Weights of a small CTC audio transcriber.
Model: 4.09M parameters, arch conformer, width 160.
Data: trained on short read English sentences (LibriTTS-R), 26041 training examples, 26.1 epochs.
Rows from block 3 of a small CTC audio transcriber, named by matrix and row number. Rows with one number belong to one neuron. Each number is 128 + 32 x the weight over its row's rms, rounded and kept within 0 to 255. All counts start at 0.
Before each neuron's rows are labels from the 100 clips, of 14976, where the neuron reaches its highest value: "top examples" is what is common among them; "loudest band" is the band of the loudest frequency at the time of the peak. Only what is clearly more common there than usual is listed. The data: short read English sentences (LibriTTS-R).
# fc1: first MLP up (model.blocks.3.ff1.fc1.weight, 480x160), inputs 80-159
# fc2: first MLP down (model.blocks.3.ff1.fc2.weight, 160x480, transposed), outputs 80-159

top examples: the word "she"
loudest band: 2000 to 4000 Hz
fc1.6 [100 111 104 162 124 128 164 126 143  82  99  95 109 101 124 207 147 137 150 131 117 118 160  77 149 127 121 146 167 103  97  89 130  92  82 104 115 128 144 132 119 154 129  69 128 175 151 111 144 105 138 135 104 111 107 168 184 122 135 126 149  87 106 147 182 112 150  95  96 221 165  98  49 145  92 154 163 166  85 184]
fc2.6 [150 134  81 114 148 215 117 197 157 110 179 168  78 165 156 118 126 124 182 164 131 122 128 146 141 103 193 124 148 114 137 133 121 140 125 134 115 173 147 141  69  94 172  78  93 124  97 127 148 114 141 216 122 178 103 149 154 122 107 141  88 100 123 123 128 114 176 102 179 105 121 158 126 112  36 135  92 142 130  28]

top examples: voice: male
loudest band: 250 to 500 Hz
fc1.228 [101 103 147 144 142 100 165  61 137 181 162 152 150  99 117 121 116 129 110 181 189 107 136 128 149 167 200  62 117 123 143 138 156  95 150 125  92 130 150 119 135 174  89 164 138  93 149 110 140  96 128 111 149 110 147 133 117 138 153 133 110 136 127  89 159 167 176  99 156 136 139 137 122 118 140 139 152 170  69 139]
fc2.228 [129  76 150 115 172 144 166 131 207 104 132 170 143  78  91 151 161 161 100 109 106 177 197  90 108 122 159 149 113 102 150 181 173 112 141 126 127 157 147 122  85 144 121  56 130 116 103  99 134  71 125 115 168 170  62 126  76 113 129 132 107 193 132 159 146 164  94 113 119 140 183 178 125 111 162 134 151 118  98 132]

top examples: voice: female
loudest band: 4000 to 8000 Hz
fc1.355 [152 151  69  93 150 148 141 154 117  99 128 119 121 119 207 173 152 176 171 180 139 125 133 160 128 132 207  98  92 201  86  94 217  72 147 167  95 146 100 141  91 139 147 156 142  98  79 162 157 126 116 171  97 138 138 139 137 142 139 127 187 126 151 106 126 143 122 135 137  89 156  55 126 118 108 126 133 146  97 150]
fc2.355 [115 144 141 119  78 103 162 219  73 110 111  88 102 109 133 135 124 143 151 100 102 151 118 103 145 120 169 161  82  93 136 111 173 123 201 176  85  44 123  65  98 127 112  81 111 168 135 102 135 161 129 130 144 138 100 154 103 145  69  70 179 132 104 132 111 169 138 151 188 102 172 103 154 197 134 158  84 180 118 118]

top examples: voice: male
loudest band: 250 to 500 Hz
fc1.357 [145 108 135 113 120 141 116 122 128  38 145 130 110 149 130 143  55 143 150 192 119 138  98 141 139 131  91 157 162 151 103  69 114 173 169  93 113 104  93  79  91 120 109 171  88 110 144  81 107 145 163 101  68 104 166 127 122 112 127 127 126  93 166 154 124 139  83 147 171 148  90 161  97 161 133 174 136 183 115 138]
fc2.357 [ 52 145 147 205 119 118  81  52  73 164 138 101 122 130 123 156 141 123 116 168 123 107 125  96 102  67 180 152 124 101 106 129 154 194 126 124 133  86 128  76  98 103 106 138 135 111  29 146  84 145 135 113 125  98 106 137 195  97 141 122 122 125 183 126  83 144 129 116 132 133  76 115 118 132 119 204 180 145 153 190]

top examples: voice: male
loudest band: 500 to 1000 Hz
fc1.307 [105 155 162 199 123 142  93 116 112  89 114 117 102 119 119 146 138 139 145 159 186 129 133  73 100 123 141 147 156 103 135 160 140 125 108 115 129 171  63 149 164 122 135 114 102  61 158 161  77  73 140 140 154 202  45 164  93 119 152 153 139 136 141 120 101 169 159 121 103 121  87 184 142 158 139  81 102 120 155 150]
fc2.307 [159 118  81  99 118 138 174 141 155 167  66  93 108 163  98  72 111 171  55 177 112 124 110 130 158 139 109  86 134 114 150  92 156  65 190 115 190 107 109 113 115 149 127 152 121 155 127 134 123 134 110 112 148 123  85 160 161  99 155 116 131  76 141 133 190  86 107 205 146 126 132 103 152 127 133 133 143 138  74 119]

top examples: the word "i"
loudest band: 1000 to 2000 Hz; 500 to 1000 Hz
fc1.362 [ 51 139  70  99 126 105  99  72  92 106 125  72 150 125 104 121 128  74 141 167 145 143  68 131 106  97 173 184  86 131 110 126 133 108 135 143 143 130 118 150  75 118 115 118 140 152 198 141 138 180 170 145 135 106 106 178 129 144 122 185 197 156 118 183 124  98 162 181 167 168 163 168 109 148 115  91 167 197 118 152]
fc2.362 [ 79 181  69 157 119 126  63  75  73 116 107 128 179 102 121 152 111  91 150 129 103 102  80 117 191 134 135 177  73 104  91 153 140  80 116 145 147 164 158 144  79 100 112 111 155 108 129 138 135 160 127 157 151 114 120 108 140 143 102 163 180 138 100 123 140  51  76  78 109 173 189 104 132 120 126 120 142 153 122 144]

top examples: the word "we"
loudest band: 250 to 500 Hz
fc1.401 [112 137 146 157 157 105 110 153 153 121 114 129  91 145  87 107  91 168 157 149 102 121  90 153 135 146 140 143 127 131 206  62 154 175  87  39 141 127 145  65 138 122 126 143 165 190 147 105 114 126 148 149 130 151 159 106 104  98 114 150 111 190 135 134 139 109 154 146 123 108 126 114  43 134 102 164 138 139 118 158]
fc2.401 [132 158 145 129 154  96 133  96 156  97 176 149 128 210  77  96 132 162  96 137 127 124  79  84  85 148 148  79 137 108 142 104 165 180  72 136 112 135 114  81 143 150 121 138 142 140 102 140 117  94 176 125 139 129 110  58 142 135 113 199 114 113 125 117 153 123 127  92 124 126 109 142 134 131  94 149 138 127 112 183]

top examples: the word "we"
loudest band: 250 to 500 Hz
fc1.171 [157 168 123 158 111 125 132 170 115 111 115 140 139 158 115 113  84 110 100 115 136  93 115 171 125 108 186 123  75 139 121 110 126 191 166  90 109  90 135 147 114 124 181  59 142 139 115 117 169  65 139 154 157  92 132 146 127 186  99 175 182 132 144 199 134  73  88 126 132 149 116  91 141  46 114 166 133 154 141 108]
fc2.171 [149 147 158 142 107  86 158  87 104 139 126 113 141 101 152 129 148 162 162 135 106 127 117 162  95  96 129 191 138 138 151 162 150 122 106 163 139 144  76  88 124 163 213 167  95 140 161 164 169 125 116 129 156  71 157 116 144 123 152  86 146 158 134 156  54 167 154 114 126 174 137 112  92  41 133 146 108 142  86  99]

top examples: the word "you"; the word "she"
loudest band: 250 to 500 Hz
fc1.150 [195 122 175 134 198 130 118 123 122 120 159 142 178 144 121  70 110 142 121  76 120 139 114 112 151 101 142  75 117  87 125 178 161 136 109  87 141 160 132 118 212 149 110  64 103  89 136 213 120 146 134 122 102 146  96 141 121 149 103  91 160 136 109 104  81 143  89  96 130 155 101 121 150 122 130 167 113 156  59 132]
fc2.150 [129 121 138 149 115  98 189 127 106  83 127 113 230 182 120  51 119  76 111 118 109 117 178 130 165 100  92 211 114  99 101 127  77 133 149 177 104 135 135 107 134 184 111 116 202 116 101 134 155  96 103 131 145 133 146 179 105 105 118  81 132 147  67  93  81 132  42 116 100 162 162 146 119 128 131 118 144 123  59 103]

top examples: voice: female
loudest band: 250 to 500 Hz
fc1.1 [187 143 137 157  75 129 139 115 145  88 110 107 148 137  92 135 143 166 118 149 100 152 116 124 138 135 121 158 170 149 104 118  87 125 159  49 156 123 106  83  92 131  94 145 137 114 177 123 113  57 140 104  76  72 141  59 122 135 181 127  81  87 129 177 179 124  77 129 112 114  89 166 173 151 120 157 121 155 179 149]
fc2.1 [102 138 110 131 138 132 139 140 137  98 164 124  97 140  90  75 131  86 161 140 153  88 124 163 117  76 124 154 178 105 111 135  99 203  94 120 136 137 143  77 169 161 140 185 145 129  55  65 112 134 129 133 144 139 143  91 110 126 122  89 116 162  65  82 180 122  92 149 106 106  66 148  99 157  82 119 172  96 143 129]

top examples: the word "he"
loudest band: 2000 to 4000 Hz
fc1.402 [143 198 130 169 168 187  93 113 163 135 108  80 146 195 149 154 155 114 116 140 151 145 101 147 126 159 141 124 135  85 137 136 177  67  64 107 122  85 130  90 113 123 141  95 163 120 174 112 171 200 146 139 179 124 118 102 135 107 141  48  86 135 192 104 162 107  82 104 144 150 103 129  91  91 114 164 137 121 156  93]
fc2.402 [112 116 102 151 156 255 108  51 120 144 115 120  66  96 149 129 117 135 175 102  73 128 169  56 170  98 149  78 144 128 143 123 177  84 103 138 104 112  33 100 163 108 157  86 162 111 148 113 135 139 149 146 153 166 104 177 155 110 159  55 146 120 133 139 108 120 122 178 192 133 135  83  74 145  90 121 127 124 118 147]

top examples: the word "he"
loudest band: 2000 to 4000 Hz
fc1.129 [109 103 108  94 113 166 119 120 150 107 110 154 125 169 138  79  78 148 181  43 129 115  86 174 204 123 160 125 171 128 107 123 153  98 139 149 107 122 136 125 124 134 115 111 122 151 153 139 150 155 149 202 184 144  73 144 121 107 179  51 178 112 151 197 154 143 111 135 124 115 130 130 103 102 129 135  76 126 131 115]
fc2.129 [144 136 126 136 136 134 144 142  88  86 173 194 111 104 146 113 186 117 152  84 140 120 180 148 172 140  99 103 150 200 174  41 117  90  88  94 126 118  72 102 139 102 148  72 135 109  83 112 116 191 160 167  99  97 145 127 162  64 172 133 115 137 133  57  97 135 105 106 151 113 130  92 151 113 115 138 211 156 130 158]

top examples: the word "you"
loudest band: 250 to 500 Hz
fc1.120 [166 135 179 162 129 124  76 107 142  74  96  86 127  96  83 135  76 129 115 185 116 171 132 127 119 114 135 168 110  91 122 107 136 168 185 145 109 120  82 122 155 143 121 147 179 161 118 173 154 113 119  93 139 185  89 110  64 120 200 170  80  94 176 115  97 111  74 146 134 184  78 109 125  98 103 156 202 185 145 159]
fc2.120 [177 149 105 207 120 122  98 181 162 151 158  94 143 111 121 204 122 108 117  94 167 148 107 135 156  89 155 184 198 134  99 118  87 153 208 128 100 135 176 118 135 157 145  77 109  87 129 127  75 120 111  98 173  71 136 129 174 145 100 123 147  96 153  84  72 127  96 105  65 138  25 129  96 106 181  63 137 139 106 145]

top examples: the word "was"
loudest band: 4000 to 8000 Hz
fc1.67 [116 116 162  62  65  77  93 135  45 136 139  81 120 147 168 154 137 148  13  75 106  59 129 133 142 179 125 163  52 104 118 162 142 105 108 157 138 169  80 172 138 126 177 110 108 169 113 152  87 118 157  99 183 145 138 108 128 146  89 201 137 163 155 119 127 157 126 106 139 180 139 163 121  96 109 109  81 164 133 195]
fc2.67 [129 114  64 110 102 117  71  84 123  90 158  64  81 104 125 147 121 103  96  73  57  78  73 187 106 131 176 132 151 152 128 110 142 181 140 165 133 123 161 138 142  94 132 131 104 203  78 143 193 156 185 156 117 120  93 120 105 144 122 181 101 120 149  89 130 152 124  93 142 138 133 164 125 187 123 110  98 125 189 140]

top examples: the word "we"
loudest band: 250 to 500 Hz
fc1.99 [148 159 140 123 179 101 131 168 147 118 140  88 125 133 105  97 142 134 148 134 144 115 133 137 103 110 155 186 125  82 152  89 118 149  92  75 149 171  91  51  93 139 127 144 172 160 151  67 156 108 121 149  77 147 175  99  97  86 146 109 141 181 167 151 113 134 111 147 156 101 101 107 112 152  78 134 130 141 120 121]
fc2.99 [130 129 151 138 179 110 120  86  91 119 153 103 153 196 115 100 102 114 118 102 143 107 118  97 123 111 181 164 129 158 149 104 112 235 137  74 131 111  47  97 140 164 144 137 188 151 161 141 104 121 139  73 142 141 148 117 192  76  51 209 165 138 111 167 111  62 112 108 137 155 127 114 123 103  74 162 101 109 118 161]

top examples: the word "we"
loudest band: 250 to 500 Hz
fc1.17 [ 78 175 108 139 212  66 167 168 106 119 191  85 134 142 113 146 118 144 146 106  74  73  93 121 145 129 172 134 124 121 182  83 109 114 100  89 134 138 133 135 133  97 122 130 144 175 146 112 133 106  94 102  57 142 186  96  91 136 114 108 139 163 212 141 134 175 179 110 180 144 100  81  99  91  96 140 166 101 122 154]
fc2.17 [ 89 182 119 166 171 147 155  54  81 110 148  98 135 144  96 112 102 134 110  88 151 117 140  97 130 132 182 109  97  98 160 158 149 146 121  81 166  92 100  89 148 101 143 121 134 103 146 162 109 116 142  84 155 141  74 110 210  92  23 131 126  99 147 148 142 108 121 134 172 171 131 147 150  64 134 176  98 121 112 154]

top examples: the word "we"
loudest band: 250 to 500 Hz
fc1.264 [115 129 155 153 143 134 127 106 149  69 121 140  86 165  74 167 104 177 118 114 141 107 107 132 139 166 175 114 165 106  74 163 122 134 126 134 129 129  59 191 136 140 127 124 141 184 150 147 114 129 189 142 112 177 132 139 136 136 118  88 153  82 133 100 153  62 163 111  80  92  57 154 119 103 114 157 149 137 139 155]
fc2.264 [117 144 114 155  80 167 145  96 148 100 113  88 115 151 131 131 127 152  94  85 140 163 154 139 205 128 155 116 137 120 117 212 121 108 146 138 158 114 141 153 166 126 125 114 119 143 132 120  86 144 157 183 182  49 142 123  90 134  79  90 122 161 220 126  95 157  89  55 200  93 137  97 108 156  98  79 126 202 149 132]

top examples: the word "we"
loudest band: 250 to 500 Hz
fc1.450 [110 123  87 170  96 154 105 144 142 144 123 134 123 119 107 155 128 134 188 129 120 125 154 168 177 175  61 104 146 142 108  67  95  74  89  51 113 108  91  96  92 111 159 109 145 192 101 119 114 125 135 133 189 166 114  72 129 168 120 126 159 101 124  92 176 160 148 129 179 168  83 201 151  86  45 112 124 182 163 149]
fc2.450 [148 216  75 113  97 115 170  58  97 112 120 101  73  90 141  36 131 135 149 120 116 208 144 113 136 132 142 137 136 103  68 148 158 133 122 121 160 130  85 148 111 106 163 161  64 125  85 163 118 136 158 126 163 131 145  99 194  90 119 217  79 121 170 110  72  96 191 127 132 124  96 111  93 184 129  93  92 139 160 153]

top examples: the word "i"
loudest band: 500 to 1000 Hz
fc1.166 [145 167  99 147 161 137  61 103 132 107 108 120 114 110 101  80  80 173 141 135 134 117  93  84 128 143 151 111 163 139 119 150  97 155  97  94 123 156  85 128 171 174 125 147 115  85 116 121 148 105 189 157 140 100 100 176 101  76 125 185 161 179 129 128 140 145 133 148 144 137 132 187 126 179 106 108 113 120 143 155]
fc2.166 [161 143  96 139 134 196 137  79 123 155  98 130 143 134  76 111 139 132 167 125 135 110 162 134 102 102 162  80 126 139 135  92 170  58 139 103 184 117 140  79  63 155 145 137  92 129 168 116  85 109 130 135 180 136  92 165 130 125 185  81 113 136 141 180 129  73 101 164 162 135 138  82 188 151 151 151 106 111  98 116]

top examples: the word "the"
loudest band: 250 to 500 Hz
fc1.441 [182 135  52 154 160 121 179 185 116 100 144 140 149 121 143  68 132 152 123 133 105 119  66 126 193 146 169 194 143  79 108  72 114  93  93 105 169 183 147  97 121 154  74  94 142 140 119 114 107 131 135 117 118  90 152 111  48 125 189 125 167 130 119 120 104 113  92 122 144 120 109 116 146 121 121 118 144 166 213 180]
fc2.441 [ 26 118 137 154 200 106 141  46  92  50 175 120 135 135 116  77 100 111 176 208 155 116 116 112 130 123 174 141 100 170 158 116 147 183  88 114 140 114 182 148 159 113 126 106 156 144 167 154 100 130 175 156 115 108 122 147 162 102  97 124 130  86  69  99 149 127  35  86 150 119 135 120 143  44 193 165 106  56 128 170]

top examples: the word "the"; the word "a"
loudest band: 250 to 500 Hz
fc1.92 [109 117  94 140 115 159 187 115 105 149  94 109 149 103 147 102 130 125 205  55 100 151 160 177 162 103 140 166 152  94 119 113 110 111 162 135  89 170 126 137 167  63 145  81 114 145 155 101 103 146 112 129  93 117 110 140  95 176 127  86 125 135  73 144 135  64 139 145 124 161 130 129 159 122 199 137  45 169 102 110]
fc2.92 [ 96 127 156 108 145  97 122 145 109 147 124 111  68 145 145 113 102  63 152 150 134 187 146 118 139  56 105 143 109 131 116 136 141 103 104 163 157 107 128 161 147 129 101 187 157 169 111 111 144 174 138  96 112 156 167 121 130 200 114  97  82 108 146  39 172 126  71  99 150  89 156 217 145 135 111 121 141  98 153 176]

top examples: the word "and"
loudest band: 1000 to 2000 Hz
fc1.360 [139 115  58 136 122 151 171 173 123 149  96  90 185 113 172 112  93 115 105 142 172 128 111 125 120 138 110 155 147 109 161  55 126 117 126  99 152 136  91 136 102 104 117  77 116  82 126 171 184 118 141 133 120 139 115 169 210 155 108 102 148 152  48 152 133 166 127 131 123 121 124 210 103 151 111 107 139  92 151  99]
fc2.360 [110 145 133 121 114 151 128 171 174  99 176 177 142 135 130 154  79  86 129 117 141 119 114 100 124  86 138 166 153  93 148 156 180 116 220 131 122 156 130 106 136 119 133 159 112 121  78 142 157 120  92  96 123  95 163 145 146  93 143 153 106 115 117 130 112 118 110 198 132  95 138 129  30 147  67  66 131 167 177 113]

top examples: the word "she"
loudest band: 2000 to 4000 Hz
fc1.412 [157  85 163 139  94 100  97 138  97 207 101 107 131  91 142 150 124 138 102  85 190 147 109 177 213 178  87 198 155 104 162 163 119 158 161 111  98  71  83 156  92 143 149 127 166 200 152 113 140  67 188 159 161 166 103 163 120 115 170 128 107  75 109 121 152 116 132  68 125 141 156 151 132 105 127 180 114 147 171  92]
fc2.412 [161 118 103 201 118  99 116  36 106  82 110 147  36 209 137 151 184 122 122  88  96 130 146 142 137 148 177 137  93 157 152 115 116 144  90 162 190 153  60 117 137 136 136 110 119 106 113  80 145 112 199 152 130  77 162 111 142  89 131 154 150 116 152  98 142 131 143  72 165 143 112 110 152  99 112 105 102  83 158 144]

top examples: the word "we"; the word "was"
loudest band: 250 to 500 Hz
fc1.43 [112 119 156 160 157 104 106 104 112 104 168 104 118  89  93 142 117 181 125 102  67  98 117 169 145 124 180 121 128 149  93 102 124 193 125  71 119 100  71 140 148  97 179 166 182 169 144 166 127 173 146 129 180 166 120 130 112 136  82  71 179  86 135 117 164  55 170 136 101 123  61 124 118 128  99 144 173 100 124 128]
fc2.43 [157 117 127 102 151 172 117 186 141 100 135 120  90 150 169 102 144 173 116 105 102 168 169 127 176 143 108 146 144  76 138 125  88  94 128  97 116  73 103 186 148 140 162 190 115 193 141  89 100 175  87 163 162  44 128 114  86 148 104  98  67 175 163 141  98 108 177  85 156 122 190 101  74 150 100 113 131 173 161 141]