{
  "arch": "conformer",
  "model": "CTC audio transcriber",
  "dataset": "short read English sentences (LibriTTS-R)",
  "train_examples": 26041,
  "input": "waveform_16khz",
  "tokenizer": "word",
  "vocab_size": 5132,
  "norm": "layernorm",
  "activation": "gelu",
  "mlp_ratio": 3,
  "head_dim": 16,
  "fused_qkv": true,
  "qk_norm": false,
  "inner_norm": false,
  "wave_strides": [5, 2, 2, 2, 2, 2],
  "subsampling": 2,
  "layers": 6,
  "width": 160,
  "positions": "sincos",
  "kernel_size": 15,
  "init": "kaiming_normal",
  "residual_init": "scaled_by_depth",
  "optimizer": "muon",
  "muon_scale": "original",
  "lr": 0.037,
  "momentum": 0.9,
  "nesterov": true,
  "orthogonalizer": "polar_express",
  "adamw_lr_other_params": 0.0012,
  "grad_clip": 0.5,
  "cautious_weight_decay": true,
  "steps": 5300,
  "batch_size": 128,
  "epochs": 26.1,
  "lr_schedule": "wsd",
  "decay_fraction": 0.2,
  "final_lr_fraction": 0,
  "warmup_steps": 260,
  "weight_decay": 0.05,
  "adamw_weight_decay_other_params": 0.05
}
Rows from block 3 of a small CTC audio transcriber, named by matrix and row number. Rows with one number belong to one neuron. Each number is 200 + 20 x the weight over its row's rms, rounded and kept within 0 to 999. All counts start at 0.
After each neuron's rows are labels from the 100 clips, of 14976, where the neuron reaches its highest value: "top examples" is what is common among them; "loudest band" is the band of the loudest frequency at the time of the peak. Only what is clearly more common there than usual is listed. The data: short read English sentences (LibriTTS-R).
# fc1: first MLP up (model.blocks.3.ff1.fc1.weight, 480x160), inputs 80-159
# fc2: first MLP down (model.blocks.3.ff1.fc2.weight, 160x480, transposed), outputs 80-159

fc1.189,197,202,229,206,227,200,201,217,188,210,204,181,218,171,214,179,200,198,216,219,195,166,202,196,224,201,189,213,194,217,199,256,196,228,192,169,209,146,203,191,184,216,221,195,185,202,218,178,199,195,195,195,227,212,176,188,227,189,238,192,193,205,186,235,271,204,207,200,206,194,204,211,181,167,238,166,198,216,214,183
fc2.189,235,186,188,214,195,176,192,200,180,188,222,177,221,201,232,209,168,207,195,168,176,194,227,157,188,192,198,209,185,213,211,172,175,191,167,227,164,219,197,216,225,166,189,187,214,223,167,175,163,229,223,198,219,207,233,197,250,222,169,213,168,179,184,209,243,189,204,223,222,188,230,206,184,178,226,218,203,186,185,174
top examples: the word "you"
loudest band: 2000 to 4000 Hz

fc1.45,192,216,198,197,235,197,183,192,199,181,220,203,218,209,188,160,194,231,229,214,182,169,160,166,221,188,219,206,195,219,204,192,187,186,202,191,222,212,170,194,175,202,178,232,227,170,220,164,214,198,188,225,224,204,198,183,201,189,172,214,209,201,156,195,185,201,176,199,237,174,219,176,234,249,195,212,203,217,224,181
fc2.45,150,199,189,196,218,178,197,170,209,189,182,200,206,233,172,190,240,198,229,200,200,208,187,218,202,132,230,214,168,215,211,178,232,187,195,192,201,203,196,206,211,231,231,186,184,213,235,196,193,198,216,172,215,184,187,213,229,229,219,219,217,175,218,213,184,218,191,208,195,208,183,239,201,229,223,209,231,194,191,218
top examples: the word "i"
loudest band: 500 to 1000 Hz

fc1.66,168,179,174,200,184,197,187,221,216,177,183,183,224,197,172,233,228,180,192,221,221,198,218,208,203,161,226,199,194,196,197,209,210,177,185,184,205,236,203,214,222,190,188,180,183,202,214,209,164,211,213,193,172,195,167,202,185,194,217,207,233,215,189,164,184,186,182,212,220,217,191,222,191,209,193,219,221,204,187,217
fc2.66,197,233,204,200,206,210,203,188,182,166,213,184,188,211,192,235,203,183,210,223,217,217,190,168,197,189,183,200,199,184,232,216,146,211,201,209,211,228,178,205,221,196,200,217,192,204,143,201,205,226,203,235,204,214,189,198,205,194,183,214,196,189,210,212,204,167,220,204,221,173,207,179,161,164,198,223,206,205,220,195
top examples: voice: female
loudest band: 1000 to 2000 Hz; 500 to 1000 Hz

fc1.343,208,221,197,183,191,208,222,186,169,208,205,197,232,227,211,236,183,171,203,192,171,188,181,194,221,202,173,223,192,190,189,225,183,232,150,195,195,212,196,197,185,215,241,202,223,198,230,240,192,212,234,215,228,198,207,241,202,179,212,206,214,208,183,209,215,189,217,200,238,189,194,225,182,163,225,217,193,209,187,171
fc2.343,223,198,161,217,191,217,204,238,223,208,166,225,184,208,201,187,189,179,213,176,199,160,177,217,196,203,233,253,229,208,179,211,198,193,214,158,193,207,192,227,216,168,206,200,182,184,190,184,185,213,189,190,195,211,224,231,229,203,208,212,182,231,185,197,151,192,212,192,203,196,217,167,189,208,204,182,220,181,204,220
top examples: the word "he"
loudest band: 2000 to 4000 Hz

fc1.476,218,219,198,213,218,210,181,213,200,172,216,177,213,214,167,176,204,194,230,216,161,179,193,197,214,216,222,229,219,217,220,242,207,199,185,190,215,189,200,189,189,220,196,214,219,214,228,184,187,198,157,219,197,188,196,181,163,186,219,219,212,234,198,196,222,218,198,200,212,218,193,190,215,249,207,182,195,174,217,201
fc2.476,190,214,202,213,224,209,196,189,223,200,199,202,214,221,233,174,207,216,214,188,168,171,202,222,187,190,166,211,176,218,222,215,200,169,194,145,212,182,228,198,207,244,187,167,224,207,185,193,193,166,227,207,220,168,211,219,204,231,189,221,235,182,217,196,183,201,213,209,201,209,208,199,221,204,187,194,185,180,177,208
top examples: the word "i"
loudest band: 500 to 1000 Hz

fc1.321,188,202,214,198,203,213,192,161,149,179,234,202,220,217,206,196,179,206,206,212,212,201,172,196,232,204,211,198,201,190,206,217,181,207,145,200,172,232,186,228,179,192,246,182,177,214,202,183,210,188,234,227,231,185,194,196,202,234,188,181,208,175,177,194,224,190,184,205,204,203,193,200,147,224,175,214,190,227,203,177
fc2.321,198,190,176,182,204,222,223,219,208,222,247,202,214,172,198,222,221,174,218,195,212,210,191,193,206,215,276,164,190,181,226,177,198,211,200,195,201,227,194,244,209,199,223,146,185,209,214,183,167,208,225,236,211,184,193,184,203,206,170,190,183,186,201,206,179,212,224,221,199,184,169,231,210,209,193,224,179,240,192,188
top examples: the word "he"; the word "she"
loudest band: 2000 to 4000 Hz

fc1.149,184,189,181,211,207,232,183,212,200,214,177,161,143,205,188,180,199,214,194,190,233,219,184,211,193,223,178,170,225,197,234,216,209,189,175,199,174,209,188,234,171,209,195,213,164,222,168,195,215,211,207,197,243,174,204,218,166,238,204,220,222,241,205,226,181,176,177,193,176,213,187,199,174,183,195,200,256,177,223,201
fc2.149,181,221,196,211,174,191,197,191,220,211,218,211,161,203,212,221,255,199,227,200,226,221,174,214,201,184,211,196,208,187,176,215,213,204,224,211,182,159,171,199,214,179,201,148,191,226,222,182,180,215,219,209,196,193,206,178,205,235,182,207,191,225,166,221,213,163,174,207,256,212,193,190,239,199,220,191,199,213,165,217
top examples: voice: female
loudest band: 1000 to 2000 Hz

fc1.111,178,203,218,195,251,150,194,188,192,193,210,198,200,216,160,187,206,221,201,188,171,195,191,210,215,209,245,184,193,222,245,213,224,201,175,198,225,210,212,167,162,196,177,215,193,203,194,184,192,198,214,178,198,153,186,196,215,201,185,194,203,220,193,215,200,238,214,187,241,211,196,187,209,212,162,175,192,199,223,235
fc2.111,188,213,184,186,211,191,209,131,189,200,188,204,209,197,181,223,184,194,199,174,194,208,236,203,188,222,179,207,217,227,198,224,192,195,191,185,210,209,221,169,199,235,209,205,218,205,222,207,222,212,232,208,192,206,188,195,226,194,181,177,225,188,170,195,174,234,183,224,195,208,172,225,235,234,211,203,194,186,178,198
top examples: the word "i"
loudest band: 500 to 1000 Hz

fc1.231,195,184,235,207,170,222,181,222,183,200,152,195,203,249,240,200,193,176,201,195,214,209,175,195,213,227,234,190,215,177,164,206,188,209,216,230,162,184,164,173,205,203,225,206,194,222,189,211,221,208,230,215,226,219,193,163,202,199,229,218,183,177,198,196,222,186,211,185,187,181,201,208,188,187,240,205,193,205,191,184
fc2.231,190,197,200,238,188,212,176,194,195,207,179,220,198,225,195,221,196,224,202,143,219,197,205,211,228,198,215,173,199,189,206,207,202,212,209,182,238,229,168,236,214,201,202,182,243,194,225,181,168,224,211,205,202,181,221,197,238,195,203,220,155,218,203,222,183,266,177,199,200,188,209,154,244,212,190,170,219,208,193,201
top examples: the word "he"
loudest band: 2000 to 4000 Hz

fc1.180,190,215,239,192,189,223,208,209,179,221,183,219,223,244,192,198,206,202,209,200,204,180,170,203,199,192,185,182,196,227,199,220,171,210,165,199,193,211,241,213,213,212,233,188,193,167,180,217,207,214,225,221,229,184,214,209,197,196,241,175,197,143,224,221,203,182,188,200,202,187,199,226,194,186,190,233,169,153,187,181
fc2.180,232,209,193,227,169,249,197,190,215,207,179,239,188,204,216,153,198,183,208,202,189,236,173,194,232,201,225,207,188,201,181,175,225,215,209,220,202,225,185,184,220,175,179,205,187,197,154,199,222,219,194,199,190,193,216,252,226,198,207,197,188,220,205,170,148,208,205,218,182,173,158,190,196,215,237,195,211,172,185,220
top examples: the word "he"
loudest band: 2000 to 4000 Hz

fc1.460,221,187,202,197,223,178,210,169,199,202,183,196,199,237,166,203,248,222,185,186,204,192,207,215,191,220,202,192,199,200,236,221,162,209,150,189,201,208,188,214,214,181,170,212,197,256,206,183,215,210,219,187,186,209,220,205,174,204,198,207,189,183,210,232,174,211,216,194,218,233,197,171,199,180,222,204,191,213,199,251
fc2.460,221,155,211,190,217,185,214,159,224,195,238,221,210,224,172,180,210,206,205,174,218,187,190,192,179,194,206,192,193,212,212,225,219,205,214,180,170,204,208,205,202,209,168,162,236,215,227,169,205,203,220,179,196,216,165,232,223,216,190,195,201,201,205,201,206,204,209,189,233,209,174,226,238,182,206,200,210,206,192,234
top examples: the word "i"
loudest band: 250 to 500 Hz

fc1.55,204,197,230,189,194,204,203,183,202,198,192,200,209,199,163,190,158,217,206,170,179,223,182,215,157,200,212,228,170,166,201,181,195,206,228,184,143,168,213,202,175,234,203,200,205,201,167,232,255,200,214,205,226,198,204,218,194,218,183,198,219,244,162,202,222,192,223,259,224,193,203,213,203,223,185,205,155,192,219,188
fc2.55,181,212,177,206,218,229,182,218,158,214,196,191,210,162,174,185,179,188,198,203,204,183,183,219,191,194,216,231,195,208,197,204,203,203,239,218,158,179,228,177,209,217,208,185,197,167,214,184,203,195,151,202,178,192,186,209,202,195,188,227,225,230,210,205,199,205,237,182,204,222,172,195,200,180,208,178,177,212,194,180
top examples: the word "i"
loudest band: 500 to 1000 Hz

fc1.7,218,224,211,207,202,197,221,212,188,195,167,207,196,216,194,227,231,231,226,218,217,200,196,208,176,186,196,233,208,211,190,197,203,178,167,200,168,180,191,191,219,192,249,218,215,179,163,189,199,228,231,178,196,239,200,178,179,205,221,203,199,180,204,225,188,183,193,205,225,193,210,207,191,182,215,228,175,211,203,195
fc2.7,213,162,224,233,196,194,209,211,170,219,189,215,197,206,217,191,242,195,251,226,233,209,196,221,205,218,195,208,186,195,203,192,216,217,209,215,207,260,206,166,181,233,198,182,222,200,248,176,180,215,181,168,190,221,196,209,204,191,203,200,151,228,194,192,161,191,195,191,192,172,188,185,195,226,181,187,174,202,204,221
top examples: the word "he"
loudest band: 2000 to 4000 Hz

fc1.81,235,197,188,157,194,209,204,215,178,208,214,188,203,207,184,228,162,206,225,201,189,202,182,186,209,216,193,240,188,218,204,198,206,193,207,231,183,198,217,186,204,176,195,204,215,191,222,176,223,213,206,216,217,180,172,217,178,178,234,203,254,166,193,174,201,171,199,197,176,215,223,202,215,193,221,200,192,241,182,200
fc2.81,194,210,202,194,251,183,206,211,191,218,188,215,148,168,214,218,184,176,217,210,175,185,219,183,182,175,223,205,233,197,196,206,218,177,184,210,198,205,200,178,205,190,174,203,178,184,201,132,201,223,210,183,204,206,195,233,226,180,202,206,226,174,184,182,212,203,188,188,205,177,213,235,200,199,194,214,176,166,230,203
top examples: voice: male
loudest band: 2000 to 4000 Hz; 4000 to 8000 Hz